Weights of a small CTC audio transcriber.
Model: 11.3M parameters, log mel input, norm batchnorm, activation silu, widths [128, 160, 192, 240].
Training: adamw at rate 0.0015, 9400 steps.
Rows from block 9 of a small CTC audio transcriber, named by matrix and row number. Rows with one number belong to one channel. Each number is 50 + 10 x the weight over its row's rms, rounded and kept within 0 to 99. All counts start at 0.
After each channel's rows are labels from the 100 clips, of 14976, where the channel reaches its highest value: "strongest on" is what is common among them. Only what is clearly more common there than usual is listed. The data: read English sentences (LibriTTS-R).
# convs0: first width-9 conv (model.blocks.9.convs.0.weight, 192x192x9, each kernel summed), inputs 96-143
# convs1: second width-9 conv (model.blocks.9.convs.1.weight, 192x192x9, transposed, each kernel summed), outputs 96-143

convs0.94:61 44 37 45 54 52 39 40 55 57 45 43 67 61 34 40 45 46 48 40 58 46 51 46 49 43 40 45 37 49 45 28 46 48 67 36 74 63 42 68 46 45 43 61 54 55 60 41
convs1.94:48 63 52 53 64 56 78 50 42 53 67 65 37 39 47 59 52 51 40 51 58 51 60 72 63 57 54 60 30 58 61 57 31 50 51 54 55 53 46 54 56 50 59 54 47 37 53 49
strongest on: the word "little"; the word "not"

convs0.61:54 55 49 41 38 51 35 45 43 52 36 42 48 66 51 61 41 54 48 56 57 43 42 39 45 52 46 47 49 34 33 49 48 42 37 57 53 47 31 45 41 20 43 47 32 55 41 46
convs1.61:55 46 55 63 55 46 58 39 56 61 42 52 50 64 56 57 44 56 67 52 57 43 58 57 40 56 57 47 52 56 46 59 55 40 29 50 55 57 58 41 57 57 61 45 57 53 66 59
strongest on: the word "little"

convs0.105:57 62 36 46 52 48 45 42 31 33 50 42 47 46 52 53 40 44 46 40 43 43 56 46 52 44 54 36 39 37 56 60 54 38 38 53 35 39 56 59 47 53 41 51 49 46 51 53
convs1.105:42 43 56 45 56 52 46 37 33 38 49 68 56 57 67 55 39 64 54 47 42 49 49 67 73 56 51 51 50 60 53 45 54 50 40 52 49 54 31 73 65 64 52 48 44 73 48 59
strongest on: the word "nothing"

convs0.131:51 50 59 48 60 33 41 40 48 40 53 28 29 48 61 49 47 51 49 50 47 54 53 63 23 41 51 49 56 42 62 52 57 61 51 32 53 69 44 61 51 59 69 46 47 52 58 50
convs1.131:45 45 48 38 37 25 52 38 50 45 32 35 38 48 50 48 39 39 58 67 62 43 52 50 48 38 42 33 43 22 33 47 66 39 47 50 65 51 61 62 40 41 35 49 34 54 50 41
strongest on: the word "by"

convs0.43:37 47 37 51 59 42 44 39 55 57 43 29 58 54 53 60 54 51 57 45 29 45 51 54 29 40 42 47 42 44 44 45 52 64 43 59 34 50 50 53 35 40 49 52 67 46 54 38
convs1.43:56 51 32 59 42 41 57 57 55 40 42 46 50 59 38 39 31 41 73 45 39 57 46 49 49 55 51 30 49 40 48 37 52 47 46 64 78 65 50 67 54 46 56 78 48 36 56 60
strongest on: the word "it"; the word "is"

convs0.32:53 61 34 39 63 49 61 49 42 40 46 43 39 36 51 39 43 41 62 52 37 38 57 43 59 56 31 40 51 35 61 43 35 48 45 48 26 36 54 54 42 45 40 48 44 33 53 47
convs1.32:43 40 55 68 75 46 44 53 23 58 57 74 56 48 52 61 46 55 38 41 56 48 50 64 74 49 49 57 67 49 45 47 47 68 36 60 45 58 36 50 54 59 55 40 48 43 56 65
strongest on: the word "with"

convs0.10:47 38 20 54 25 42 66 45 52 47 38 61 53 69 48 47 55 49 57 27 36 51 48 45 54 61 43 60 54 49 59 50 54 65 49 52 43 41 72 37 48 44 24 59 47 43 53 35
convs1.10:63 54 39 51 30 48 33 51 50 45 54 55 52 35 47 61 57 41 35 32 50 61 56 42 56 44 64 64 43 48 60 66 60 65 45 50 49 49 37 43 48 47 23 41 66 56 43 48
strongest on: the word "the"

convs0.95:56 49 54 45 43 57 51 46 48 59 21 50 57 32 53 39 61 62 62 50 37 57 59 42 46 36 54 58 51 58 61 62 43 58 43 49 51 60 44 53 49 52 54 50 61 58 59 45
convs1.95:39 62 37 40 48 46 52 45 54 47 44 47 37 56 54 59 51 32 38 59 61 56 45 37 37 67 56 60 51 63 49 51 65 65 48 50 53 41 45 43 46 54 56 59 60 39 24 52
strongest on: the word "little"

convs0.109:48 48 46 60 52 33 50 24 39 53 53 38 48 48 36 55 49 56 38 46 56 45 51 46 51 40 67 57 51 41 62 59 51 58 50 54 50 68 45 50 39 49 57 65 43 60 50 57
convs1.109:29 52 48 46 40 47 49 33 48 38 53 51 57 44 51 54 63 51 44 59 46 42 30 48 38 64 60 42 46 41 42 45 44 59 40 52 52 34 39 55 56 60 50 53 31 41 38 40
strongest on: the word "who"

convs0.189:50 50 45 58 58 40 46 41 41 48 62 40 45 54 66 56 41 56 48 33 44 27 45 50 53 47 62 34 31 50 43 57 59 51 45 52 29 60 44 53 27 45 38 49 46 63 58 45
convs1.189:31 49 42 49 36 50 37 38 43 57 41 52 31 53 49 40 65 48 42 55 48 54 39 34 50 65 53 36 33 45 45 51 52 54 45 40 60 48 39 48 46 67 47 48 52 46 43 34
strongest on: the word "i"; the word "she"

convs0.45:55 45 42 44 58 48 58 64 26 45 56 49 60 29 47 52 48 43 53 48 46 38 36 47 56 46 47 38 58 48 47 61 64 44 56 40 44 51 45 53 37 43 35 42 53 48 28 65
convs1.45:44 50 37 47 36 41 61 52 32 57 40 57 58 44 45 50 56 59 19 38 59 24 52 61 56 40 46 53 30 25 55 64 28 63 62 44 45 52 54 65 60 41 53 52 35 57 49 66
strongest on: the word "from"

convs0.69:48 64 57 28 53 58 50 47 37 47 50 56 36 56 64 41 44 43 52 48 33 58 55 39 48 50 50 59 54 42 57 51 46 47 29 51 39 39 52 59 43 62 38 43 53 35 54 42
convs1.69:47 47 34 55 66 52 63 41 50 53 68 63 61 52 64 61 54 57 61 55 51 53 62 50 51 46 54 54 51 61 52 48 54 61 57 56 54 70 39 32 42 61 63 53 32 31 59 61
strongest on: the word "the"

convs0.87:41 54 32 63 60 54 44 59 45 49 50 51 59 50 46 42 57 38 60 42 55 53 50 27 36 48 52 24 37 55 59 71 58 49 45 43 60 54 57 72 58 48 49 54 46 48 49 58
convs1.87:43 51 50 32 45 53 52 50 52 46 49 51 39 52 48 44 48 54 43 43 40 47 48 51 55 36 54 37 42 49 58 58 49 30 48 45 44 60 36 36 30 64 58 49 39 55 29 24
strongest on: the word "with"

convs0.121:52 40 25 23 67 40 47 57 44 42 63 57 54 67 43 53 51 52 33 41 47 64 63 47 44 52 35 59 53 53 63 66 37 50 60 48 44 51 55 58 45 62 52 45 50 50 53 44
convs1.121:44 52 44 35 52 37 50 55 45 42 39 50 70 45 73 54 50 44 49 52 39 51 45 43 56 51 51 46 26 41 53 37 55 37 50 38 45 46 52 46 64 59 57 44 45 28 63 58
strongest on: the word "but"; the word "not"

convs0.48:53 40 41 44 56 49 45 46 62 52 44 44 34 48 34 59 37 57 69 42 35 60 39 47 43 52 36 51 53 64 37 46 46 43 57 52 57 52 43 37 63 35 49 69 52 52 43 42
convs1.48:34 57 47 29 31 53 54 63 53 55 51 71 61 51 47 50 50 43 35 45 41 44 45 55 48 76 26 55 54 46 65 32 41 49 56 36 69 55 42 41 61 57 59 46 64 50 62 54
strongest on: the word "it"; the word "is"

convs0.123:49 54 43 66 39 42 37 64 32 49 62 38 41 46 52 60 36 50 24 47 55 36 42 60 44 49 35 49 54 64 51 41 52 65 64 54 43 60 52 42 34 48 62 39 50 60 49 61
convs1.123:40 50 57 44 37 42 44 56 46 45 37 48 50 62 51 48 39 49 53 53 40 45 50 57 49 39 36 48 34 30 43 38 65 58 64 34 60 57 58 61 59 54 53 49 36 43 41 57
strongest on: the word "he"; the word "his"

convs0.31:50 54 45 63 38 42 58 60 39 39 50 37 50 47 74 54 58 47 43 42 44 54 46 38 39 60 56 47 70 54 48 52 61 53 61 53 50 66 41 65 37 51 53 39 64 54 38 56
convs1.31:52 56 33 32 47 49 56 43 53 48 56 44 58 43 46 42 47 41 47 41 23 52 47 51 45 43 60 21 43 33 44 56 76 50 47 34 52 56 51 71 53 45 43 43 46 60 44 44
strongest on: the word "i"

convs0.52:61 50 48 38 60 51 42 54 68 47 53 35 34 42 77 52 43 46 66 32 52 63 56 54 43 55 53 48 55 44 50 54 36 44 52 44 43 43 42 59 30 45 33 46 57 43 50 49
convs1.52:48 41 43 43 59 39 49 47 54 50 44 42 53 44 59 38 54 44 52 78 58 56 59 46 42 40 41 58 56 50 55 47 39 58 47 45 47 49 51 67 73 42 51 45 45 59 48 68
strongest on: the word "little"

convs0.158:70 52 47 39 56 53 36 47 51 52 51 35 72 47 47 50 40 43 55 35 41 60 50 41 43 45 37 45 33 52 31 27 50 57 63 33 61 54 31 46 54 51 42 51 55 58 39 40
convs1.158:57 64 40 55 72 67 56 52 53 54 42 62 29 47 53 52 29 47 49 45 60 34 50 48 56 60 45 52 58 53 71 48 27 42 53 51 51 56 42 45 47 48 44 54 36 47 37 36
strongest on: the word "had"; the word "been"

convs0.107:43 31 54 56 53 38 49 52 49 57 42 58 35 52 50 55 56 52 39 39 40 47 54 49 47 59 50 55 53 46 64 31 59 65 53 40 40 36 45 54 39 42 54 37 39 48 45 49
convs1.107:33 64 38 63 42 38 32 56 53 54 50 48 50 56 56 42 57 44 43 48 41 51 54 42 52 53 55 48 58 58 76 68 51 66 58 41 49 49 44 50 47 52 43 59 71 49 30 56
strongest on: the word "have"

convs0.167:42 41 54 32 48 37 19 43 63 58 44 37 52 47 49 23 46 37 56 56 50 53 46 42 55 51 65 49 26 47 30 58 43 52 41 56 55 45 42 47 46 37 48 41 49 59 65 51
convs1.167:49 39 56 35 46 53 47 48 53 46 58 62 43 46 45 58 68 43 33 42 55 58 34 49 28 44 37 35 35 29 44 33 52 72 54 59 57 45 30 64 53 40 39 40 41 51 36 41
strongest on: the word "she"; the word "should"; the word "be"

convs0.8:39 42 52 56 48 32 63 12 50 57 40 40 57 26 43 42 60 58 53 39 52 60 57 59 48 51 64 42 60 49 53 41 60 42 69 31 61 47 39 68 38 58 56 67 42 55 26 61
convs1.8:36 40 36 60 30 58 40 17 57 47 51 46 49 49 53 39 57 27 44 45 39 54 49 50 65 44 57 49 54 53 48 44 48 38 55 35 39 55 40 54 39 57 40 35 60 69 40 39
strongest on: the word "the"

convs0.40:40 44 43 37 55 44 57 45 42 46 53 63 36 50 49 43 47 43 61 28 45 53 34 59 34 62 37 45 55 39 52 58 32 56 41 46 54 44 81 54 41 32 43 41 38 31 32 56
convs1.40:75 39 62 52 57 31 49 58 54 60 71 67 50 58 52 57 48 53 37 26 57 42 62 59 70 28 46 58 54 37 47 48 39 50 47 58 55 58 59 55 41 40 43 37 49 44 56 44
strongest on: the word "the"

convs0.104:52 52 57 51 67 50 53 55 54 49 47 54 47 51 51 55 55 53 40 51 36 50 65 34 32 52 46 46 50 77 32 39 46 61 57 53 50 43 48 66 65 52 58 38 47 70 53 50
convs1.104:41 55 37 50 37 58 47 54 49 39 64 37 38 63 38 57 49 50 59 43 42 48 51 45 57 14 52 37 51 45 49 43 60 40 42 47 47 57 41 38 37 51 43 38 45 25 39 38
strongest on: the word "but"

convs0.137:50 40 44 64 38 41 50 53 52 46 59 48 52 49 53 43 56 60 28 54 40 53 68 38 44 48 56 42 56 35 27 57 59 48 68 51 47 42 58 54 62 56 42 65 54 49 52 36
convs1.137:39 64 42 50 48 57 54 50 52 54 33 48 38 48 48 33 54 46 53 54 56 54 56 44 50 49 57 52 62 56 60 37 52 50 35 42 57 57 37 46 45 41 49 52 28 59 60 25
strongest on: the word "she"

convs0.80:42 31 65 67 36 44 50 52 48 59 46 51 62 44 53 55 55 45 30 71 37 58 63 39 59 55 52 50 55 52 41 51 52 64 50 43 63 32 46 66 64 45 47 52 56 66 68 16
convs1.80:27 49 40 53 55 48 61 40 42 47 45 36 39 58 44 49 47 50 54 27 36 56 47 47 54 50 44 49 30 57 58 44 48 43 47 45 45 59 48 30 38 47 38 42 37 55 50 38
strongest on: the word "again"

convs0.72:62 59 41 45 51 63 48 56 28 42 37 61 53 52 41 56 35 38 45 55 52 35 47 43 50 46 52 39 43 46 57 55 33 47 53 47 44 42 23 37 47 59 31 36 37 32 73 54
convs1.72:51 44 27 41 39 45 55 55 35 37 58 45 36 73 64 57 50 48 49 47 58 47 42 35 52 60 67 50 52 40 55 50 50 40 42 48 38 44 56 24 53 42 42 52 49 47 43 55
strongest on: the word "mrs"; the word "mr"

convs0.22:59 41 35 45 53 42 46 41 52 61 16 36 52 36 55 62 51 52 54 44 49 49 55 41 49 40 26 42 48 52 49 35 59 73 49 44 49 65 40 67 27 44 60 49 49 56 47 58
convs1.22:51 51 44 35 48 46 42 56 54 45 46 42 43 43 45 48 43 38 53 28 37 51 56 56 43 47 75 30 30 53 48 34 38 55 51 31 40 42 56 62 44 45 62 51 54 60 31 46
strongest on: the word "with"

convs0.150:64 31 49 47 35 44 29 62 43 49 45 57 63 57 47 42 42 40 55 41 54 51 45 75 33 41 44 61 63 35 44 55 54 44 53 49 60 44 45 44 44 35 58 41 40 53 47 41
convs1.150:51 45 61 41 26 47 61 52 60 48 43 49 40 43 20 60 42 45 51 44 50 47 43 49 54 48 58 39 64 41 34 49 52 36 42 46 51 29 41 54 47 41 42 26 44 55 35 75
strongest on: the word "was"

convs0.83:49 48 62 36 50 50 55 39 46 59 50 56 54 58 61 40 54 39 31 51 56 43 50 61 58 42 60 58 49 56 58 36 50 53 53 42 38 42 44 75 21 37 39 37 42 33 44 30
convs1.83:46 40 52 58 37 24 44 42 52 45 48 53 56 32 47 52 51 59 30 40 39 48 60 45 39 41 57 56 52 54 52 40 62 56 79 44 45 48 29 60 59 31 36 49 50 42 56 54
strongest on: the word "from"

convs0.177:59 41 37 54 55 58 46 54 37 47 56 52 68 51 45 64 48 43 71 49 38 43 58 55 52 43 49 69 49 67 46 51 42 58 42 54 44 35 51 50 37 45 47 57 43 72 40 57
convs1.177:53 41 55 38 42 54 43 56 47 47 39 29 51 50 52 54 51 32 51 46 41 47 37 43 42 43 48 52 33 30 26 38 59 33 55 36 56 55 38 36 62 49 47 58 40 41 36 64
strongest on: the word "upon"; the word "on"

convs0.30:56 58 54 49 49 44 50 48 54 57 42 50 52 28 63 61 66 59 57 62 47 40 47 37 28 48 58 32 47 57 52 42 43 57 68 32 57 54 43 54 62 38 61 46 37 39 48 77
convs1.30:49 55 48 51 26 47 32 55 49 50 58 30 42 44 47 39 58 41 52 45 33 41 46 37 43 38 58 55 47 32 47 54 51 46 35 40 45 39 34 35 47 65 53 47 54 46 45 53
strongest on: the word "have"

convs0.25:67 42 68 60 47 54 41 55 58 34 49 52 65 30 66 42 51 59 42 47 47 54 54 61 59 51 60 29 47 45 41 60 43 30 46 54 52 16 39 66 41 47 47 56 49 58 32 36
convs1.25:28 46 52 50 56 44 48 40 48 48 43 48 53 49 43 49 43 34 40 42 40 56 47 41 41 30 60 24 48 41 43 37 53 52 58 51 40 60 42 48 45 48 41 30 38 64 18 54
strongest on: the word "from"

convs0.58:50 38 19 52 49 50 46 58 46 35 48 53 58 34 56 43 48 57 64 38 44 53 61 28 50 48 45 40 60 53 50 60 67 57 59 48 42 51 52 52 27 39 29 50 54 56 34 41
convs1.58:53 46 34 43 41 39 65 58 19 64 39 59 62 58 52 48 48 58 40 59 55 44 62 55 60 52 62 38 34 52 41 52 54 73 60 50 54 47 38 71 52 41 42 67 51 66 47 70
strongest on: the word "from"

convs0.140:64 41 56 56 33 39 43 60 49 54 43 45 66 24 65 46 55 42 39 52 51 60 58 45 56 60 42 48 55 53 46 35 57 48 52 44 56 45 56 55 67 60 52 45 51 51 49 36
convs1.140:48 67 39 52 52 55 58 29 46 39 48 54 35 40 37 36 27 44 52 36 52 55 48 58 44 44 65 24 52 49 52 45 43 42 31 43 45 58 52 50 46 33 40 48 44 55 48 50
strongest on: the word "was"; the word "with"

convs0.112:68 37 56 55 35 44 51 50 24 53 35 42 51 39 53 50 55 45 37 51 51 39 57 41 37 43 32 33 41 51 35 46 63 66 55 52 60 65 53 53 36 30 49 57 70 42 00 59
convs1.112:60 70 50 40 46 57 69 63 48 51 41 46 35 32 53 53 35 42 52 60 61 33 61 53 56 40 62 24 39 42 61 57 49 45 48 58 51 53 66 46 41 58 57 60 28 23 34 50
strongest on: the word "with"

convs0.92:56 48 54 58 46 50 50 52 35 48 41 50 67 57 54 54 48 52 44 48 53 51 58 25 60 46 36 31 47 50 53 55 48 39 53 52 54 66 43 72 67 41 50 56 48 58 58 41
convs1.92:50 69 43 24 59 55 63 56 47 63 49 57 45 53 62 56 48 47 52 33 55 46 56 53 41 42 55 53 37 57 59 59 43 55 62 58 62 58 65 49 55 46 72 33 32 37 58 49
strongest on: the word "shall"

convs0.164:60 39 57 60 60 41 63 50 49 56 61 40 43 21 51 44 48 59 48 61 59 54 53 60 43 46 70 53 55 38 61 55 48 55 60 44 55 48 50 56 51 58 46 42 54 56 36 61
convs1.164:46 42 61 54 34 54 35 42 54 41 34 27 45 36 38 43 54 53 59 55 40 52 30 41 45 59 47 47 38 50 40 46 51 59 58 38 50 48 45 55 55 50 38 51 43 43 39 32
strongest on: the word "have"; the word "had"

convs0.179:49 41 64 41 20 39 58 33 45 55 56 53 64 46 51 51 42 57 19 42 50 44 55 44 55 53 49 54 53 28 55 39 56 47 51 42 37 46 48 58 35 49 59 45 45 45 68 29
convs1.179:20 47 43 55 31 45 59 44 41 61 58 48 46 41 46 51 73 40 46 42 62 43 48 46 54 48 73 63 56 53 53 65 44 54 46 50 44 49 50 62 54 55 58 54 50 52 47 57
strongest on: the word "through"

convs0.173:50 58 41 47 19 49 43 48 41 60 57 47 79 50 44 54 47 50 44 66 27 55 48 48 55 55 40 46 31 49 42 44 52 48 59 56 54 43 66 48 58 42 53 60 62 41 57 37
convs1.173:45 49 45 43 42 54 68 51 46 49 44 54 20 55 65 50 44 50 51 38 64 46 60 54 62 51 31 56 36 46 55 57 41 50 25 52 39 60 51 44 52 50 63 56 50 26 49 48
strongest on: the word "his"

convs0.132:43 41 48 60 49 56 34 39 50 40 41 34 65 56 49 24 44 46 59 60 43 56 57 12 47 46 52 30 23 50 47 36 48 58 37 43 61 65 42 54 49 66 46 55 52 52 59 48
convs1.132:34 65 55 35 54 58 58 52 42 55 48 53 42 53 45 72 42 60 53 56 62 50 42 60 56 48 63 55 48 55 57 61 48 43 52 58 34 56 57 39 42 50 68 41 48 62 59 47
strongest on: the word "but"

convs0.182:39 65 21 46 47 50 52 56 48 40 50 41 50 43 37 62 34 40 35 56 37 52 47 49 49 48 28 65 52 45 49 53 50 48 45 53 44 33 39 39 51 46 49 56 54 42 38 62
convs1.182:50 51 29 47 41 46 40 61 45 61 49 38 56 44 41 49 49 45 44 31 38 56 53 59 48 42 45 51 54 18 51 50 51 57 36 46 51 44 57 56 46 46 62 62 63 50 56 53
strongest on: the word "the"

convs0.63:33 62 31 59 38 41 43 27 41 59 46 43 55 12 52 54 42 54 42 51 47 49 51 53 45 42 39 68 46 47 51 71 60 60 47 52 48 38 55 55 33 56 52 71 63 57 50 54
convs1.63:29 51 50 48 33 37 41 15 49 47 52 44 46 48 55 60 74 39 55 65 51 45 61 37 71 66 53 49 37 39 54 41 61 57 43 57 61 59 48 56 52 39 49 54 47 35 23 53
strongest on: the word "he"

convs0.47:55 63 52 66 51 53 58 48 39 69 46 37 51 55 56 34 62 65 53 62 50 43 59 63 43 53 39 68 55 46 35 59 47 52 61 52 57 61 41 51 51 45 63 49 47 44 51 67
convs1.47:55 42 51 45 38 41 46 47 46 48 30 21 53 46 40 40 52 51 52 42 39 32 45 34 46 57 60 38 38 31 41 43 62 46 60 39 43 50 55 61 48 28 51 47 50 46 42 41
strongest on: the word "little"

convs0.7:42 37 40 53 64 63 47 69 41 42 55 45 61 52 42 41 44 54 43 58 48 56 37 54 34 55 43 53 41 47 47 67 49 37 55 58 50 34 44 47 43 48 55 36 28 79 54 51
convs1.7:52 68 47 44 40 39 42 43 44 29 56 66 57 52 52 52 52 42 28 61 51 54 36 54 43 44 48 60 58 25 47 38 55 44 41 44 36 41 50 59 47 57 75 60 51 60 55 61
strongest on: the word "was"; the word "it"

convs0.180:38 33 44 49 48 49 45 48 54 57 26 48 39 48 45 52 50 57 72 38 51 45 55 36 44 57 41 61 52 49 48 53 55 55 66 53 58 52 48 47 50 34 42 50 56 53 06 46
convs1.180:37 60 47 51 30 55 49 46 49 54 33 41 52 52 54 43 59 52 51 38 48 47 53 49 61 50 68 53 39 47 55 40 47 59 56 50 64 51 28 38 46 40 50 54 64 66 29 53
strongest on: the word "it"

convs0.66:54 46 54 44 62 59 50 52 50 26 53 41 52 41 47 37 26 49 51 27 44 51 21 42 49 46 45 39 50 40 29 40 59 35 45 53 51 62 30 64 57 35 43 64 61 38 49 60
convs1.66:50 44 55 56 46 68 56 54 46 51 40 54 77 51 52 42 34 57 45 66 44 40 53 56 73 52 29 32 52 49 56 61 33 50 59 53 52 61 52 57 44 58 46 60 42 65 53 40
strongest on: the word "before"

convs0.119:51 28 59 53 38 49 37 58 60 46 56 50 51 38 44 37 41 57 41 47 33 51 56 42 58 50 42 28 42 54 26 53 50 54 41 56 53 42 41 65 47 46 58 61 52 52 58 40
convs1.119:39 49 56 44 64 70 58 55 47 58 60 63 26 54 48 50 39 53 48 56 75 53 56 45 70 50 43 32 30 40 51 62 31 53 47 56 52 61 64 52 55 54 48 67 27 37 50 52
strongest on: the word "the"; the word "by"; the word "but"

convs0.35:69 61 52 31 45 45 44 46 38 48 43 55 39 39 50 46 39 41 41 49 43 52 36 42 44 45 42 44 46 39 40 55 57 59 56 55 51 54 55 34 44 38 48 39 65 32 49 46
convs1.35:56 61 57 37 46 57 65 67 37 50 52 63 43 57 39 45 37 45 52 54 66 48 63 59 56 25 54 58 43 58 59 43 45 54 38 53 41 55 62 44 50 72 60 58 42 39 38 48
strongest on: the word "his"; the word "with"

convs0.118:60 60 50 54 50 37 32 54 51 56 36 33 57 31 71 58 47 45 44 54 55 34 47 52 54 43 45 49 55 43 33 25 41 58 57 43 54 29 59 63 72 47 51 45 57 57 65 52
convs1.118:51 40 54 57 29 44 58 50 45 40 50 35 44 30 30 50 49 40 56 49 36 53 45 57 44 39 45 50 45 63 24 45 50 38 43 45 50 40 48 54 61 24 57 45 52 70 45 59
strongest on: the word "was"

convs0.19:53 51 38 57 64 17 40 55 53 52 45 39 34 40 60 54 41 58 46 47 50 50 50 51 16 46 50 46 45 60 42 60 47 52 45 45 44 68 41 57 43 74 50 47 51 60 45 44
convs1.19:56 56 55 34 40 43 29 46 52 46 23 45 28 34 56 52 45 42 53 67 52 45 46 55 30 51 55 53 49 33 42 52 70 49 28 40 59 39 57 57 52 36 62 62 48 36 44 55
strongest on: the word "i"

convs0.187:64 69 40 54 34 39 39 49 45 47 67 68 58 40 63 53 49 52 43 73 37 57 47 44 43 59 53 62 39 46 64 65 33 54 50 44 48 58 66 61 48 54 61 32 46 63 61 43
convs1.187:53 48 39 39 38 55 50 52 31 50 40 37 48 57 73 47 47 46 47 48 56 34 54 47 46 45 50 30 36 41 47 54 62 37 71 29 52 42 62 63 58 45 50 50 52 47 42 36
strongest on: the word "them"

convs0.175:50 57 42 62 62 39 40 44 53 48 69 43 60 48 50 50 47 58 68 25 42 46 28 50 31 37 56 51 44 41 20 36 55 40 48 55 40 39 39 65 48 51 41 52 73 50 59 53
convs1.175:48 27 54 50 21 47 45 47 55 55 32 47 60 52 57 49 36 47 52 43 49 53 42 45 49 54 50 42 49 55 31 35 60 44 49 48 51 67 26 59 45 52 40 59 44 75 32 48
strongest on: the word "was"; the word "there"

convs0.191:49 44 54 39 46 48 50 57 55 47 45 52 48 33 59 38 49 60 52 49 48 66 44 42 43 51 53 48 48 51 29 43 47 53 49 43 56 30 45 54 43 41 56 50 50 58 52 41
convs1.191:14 59 49 56 63 40 39 40 42 47 63 56 50 53 40 34 45 53 48 64 40 54 50 42 47 49 61 46 43 37 58 46 54 41 65 53 56 47 42 54 55 53 50 67 50 60 38 36
strongest on: the word "about"

convs0.55:47 51 50 43 37 47 30 57 39 57 46 40 52 43 54 55 47 54 35 49 52 48 45 58 52 39 45 44 55 30 54 47 54 64 69 46 59 47 54 63 47 56 43 44 69 36 26 37
convs1.55:44 44 58 46 47 68 60 54 72 51 33 55 26 30 46 63 47 44 56 56 56 47 61 59 55 45 41 48 30 37 59 50 35 38 39 53 41 48 72 53 60 47 40 47 40 50 60 58
strongest on: the word "with"

convs0.129:43 60 50 48 51 40 34 46 50 50 49 35 34 53 51 45 36 53 51 44 37 36 34 61 24 50 58 55 45 55 46 60 48 47 46 62 70 37 47 66 58 41 56 58 49 75 61 50
convs1.129:46 37 41 45 53 39 44 36 62 35 54 47 35 34 40 31 35 48 46 50 51 51 39 44 34 56 39 42 42 46 35 39 47 46 36 54 57 51 40 78 39 52 42 48 44 50 42 47
strongest on: the word "was"; the word "it"; the word "she"

convs0.20:34 35 51 51 61 51 45 35 61 34 58 55 51 44 50 39 51 54 60 38 48 54 49 43 46 46 68 54 29 31 39 52 43 29 45 57 46 45 36 53 41 53 56 47 55 55 48 50
convs1.20:43 46 52 48 54 51 38 45 43 54 59 61 56 53 49 55 55 50 47 49 60 41 61 40 47 47 41 55 29 45 40 40 64 56 57 46 52 47 42 44 51 47 54 38 45 57 32 52
strongest on: the word "about"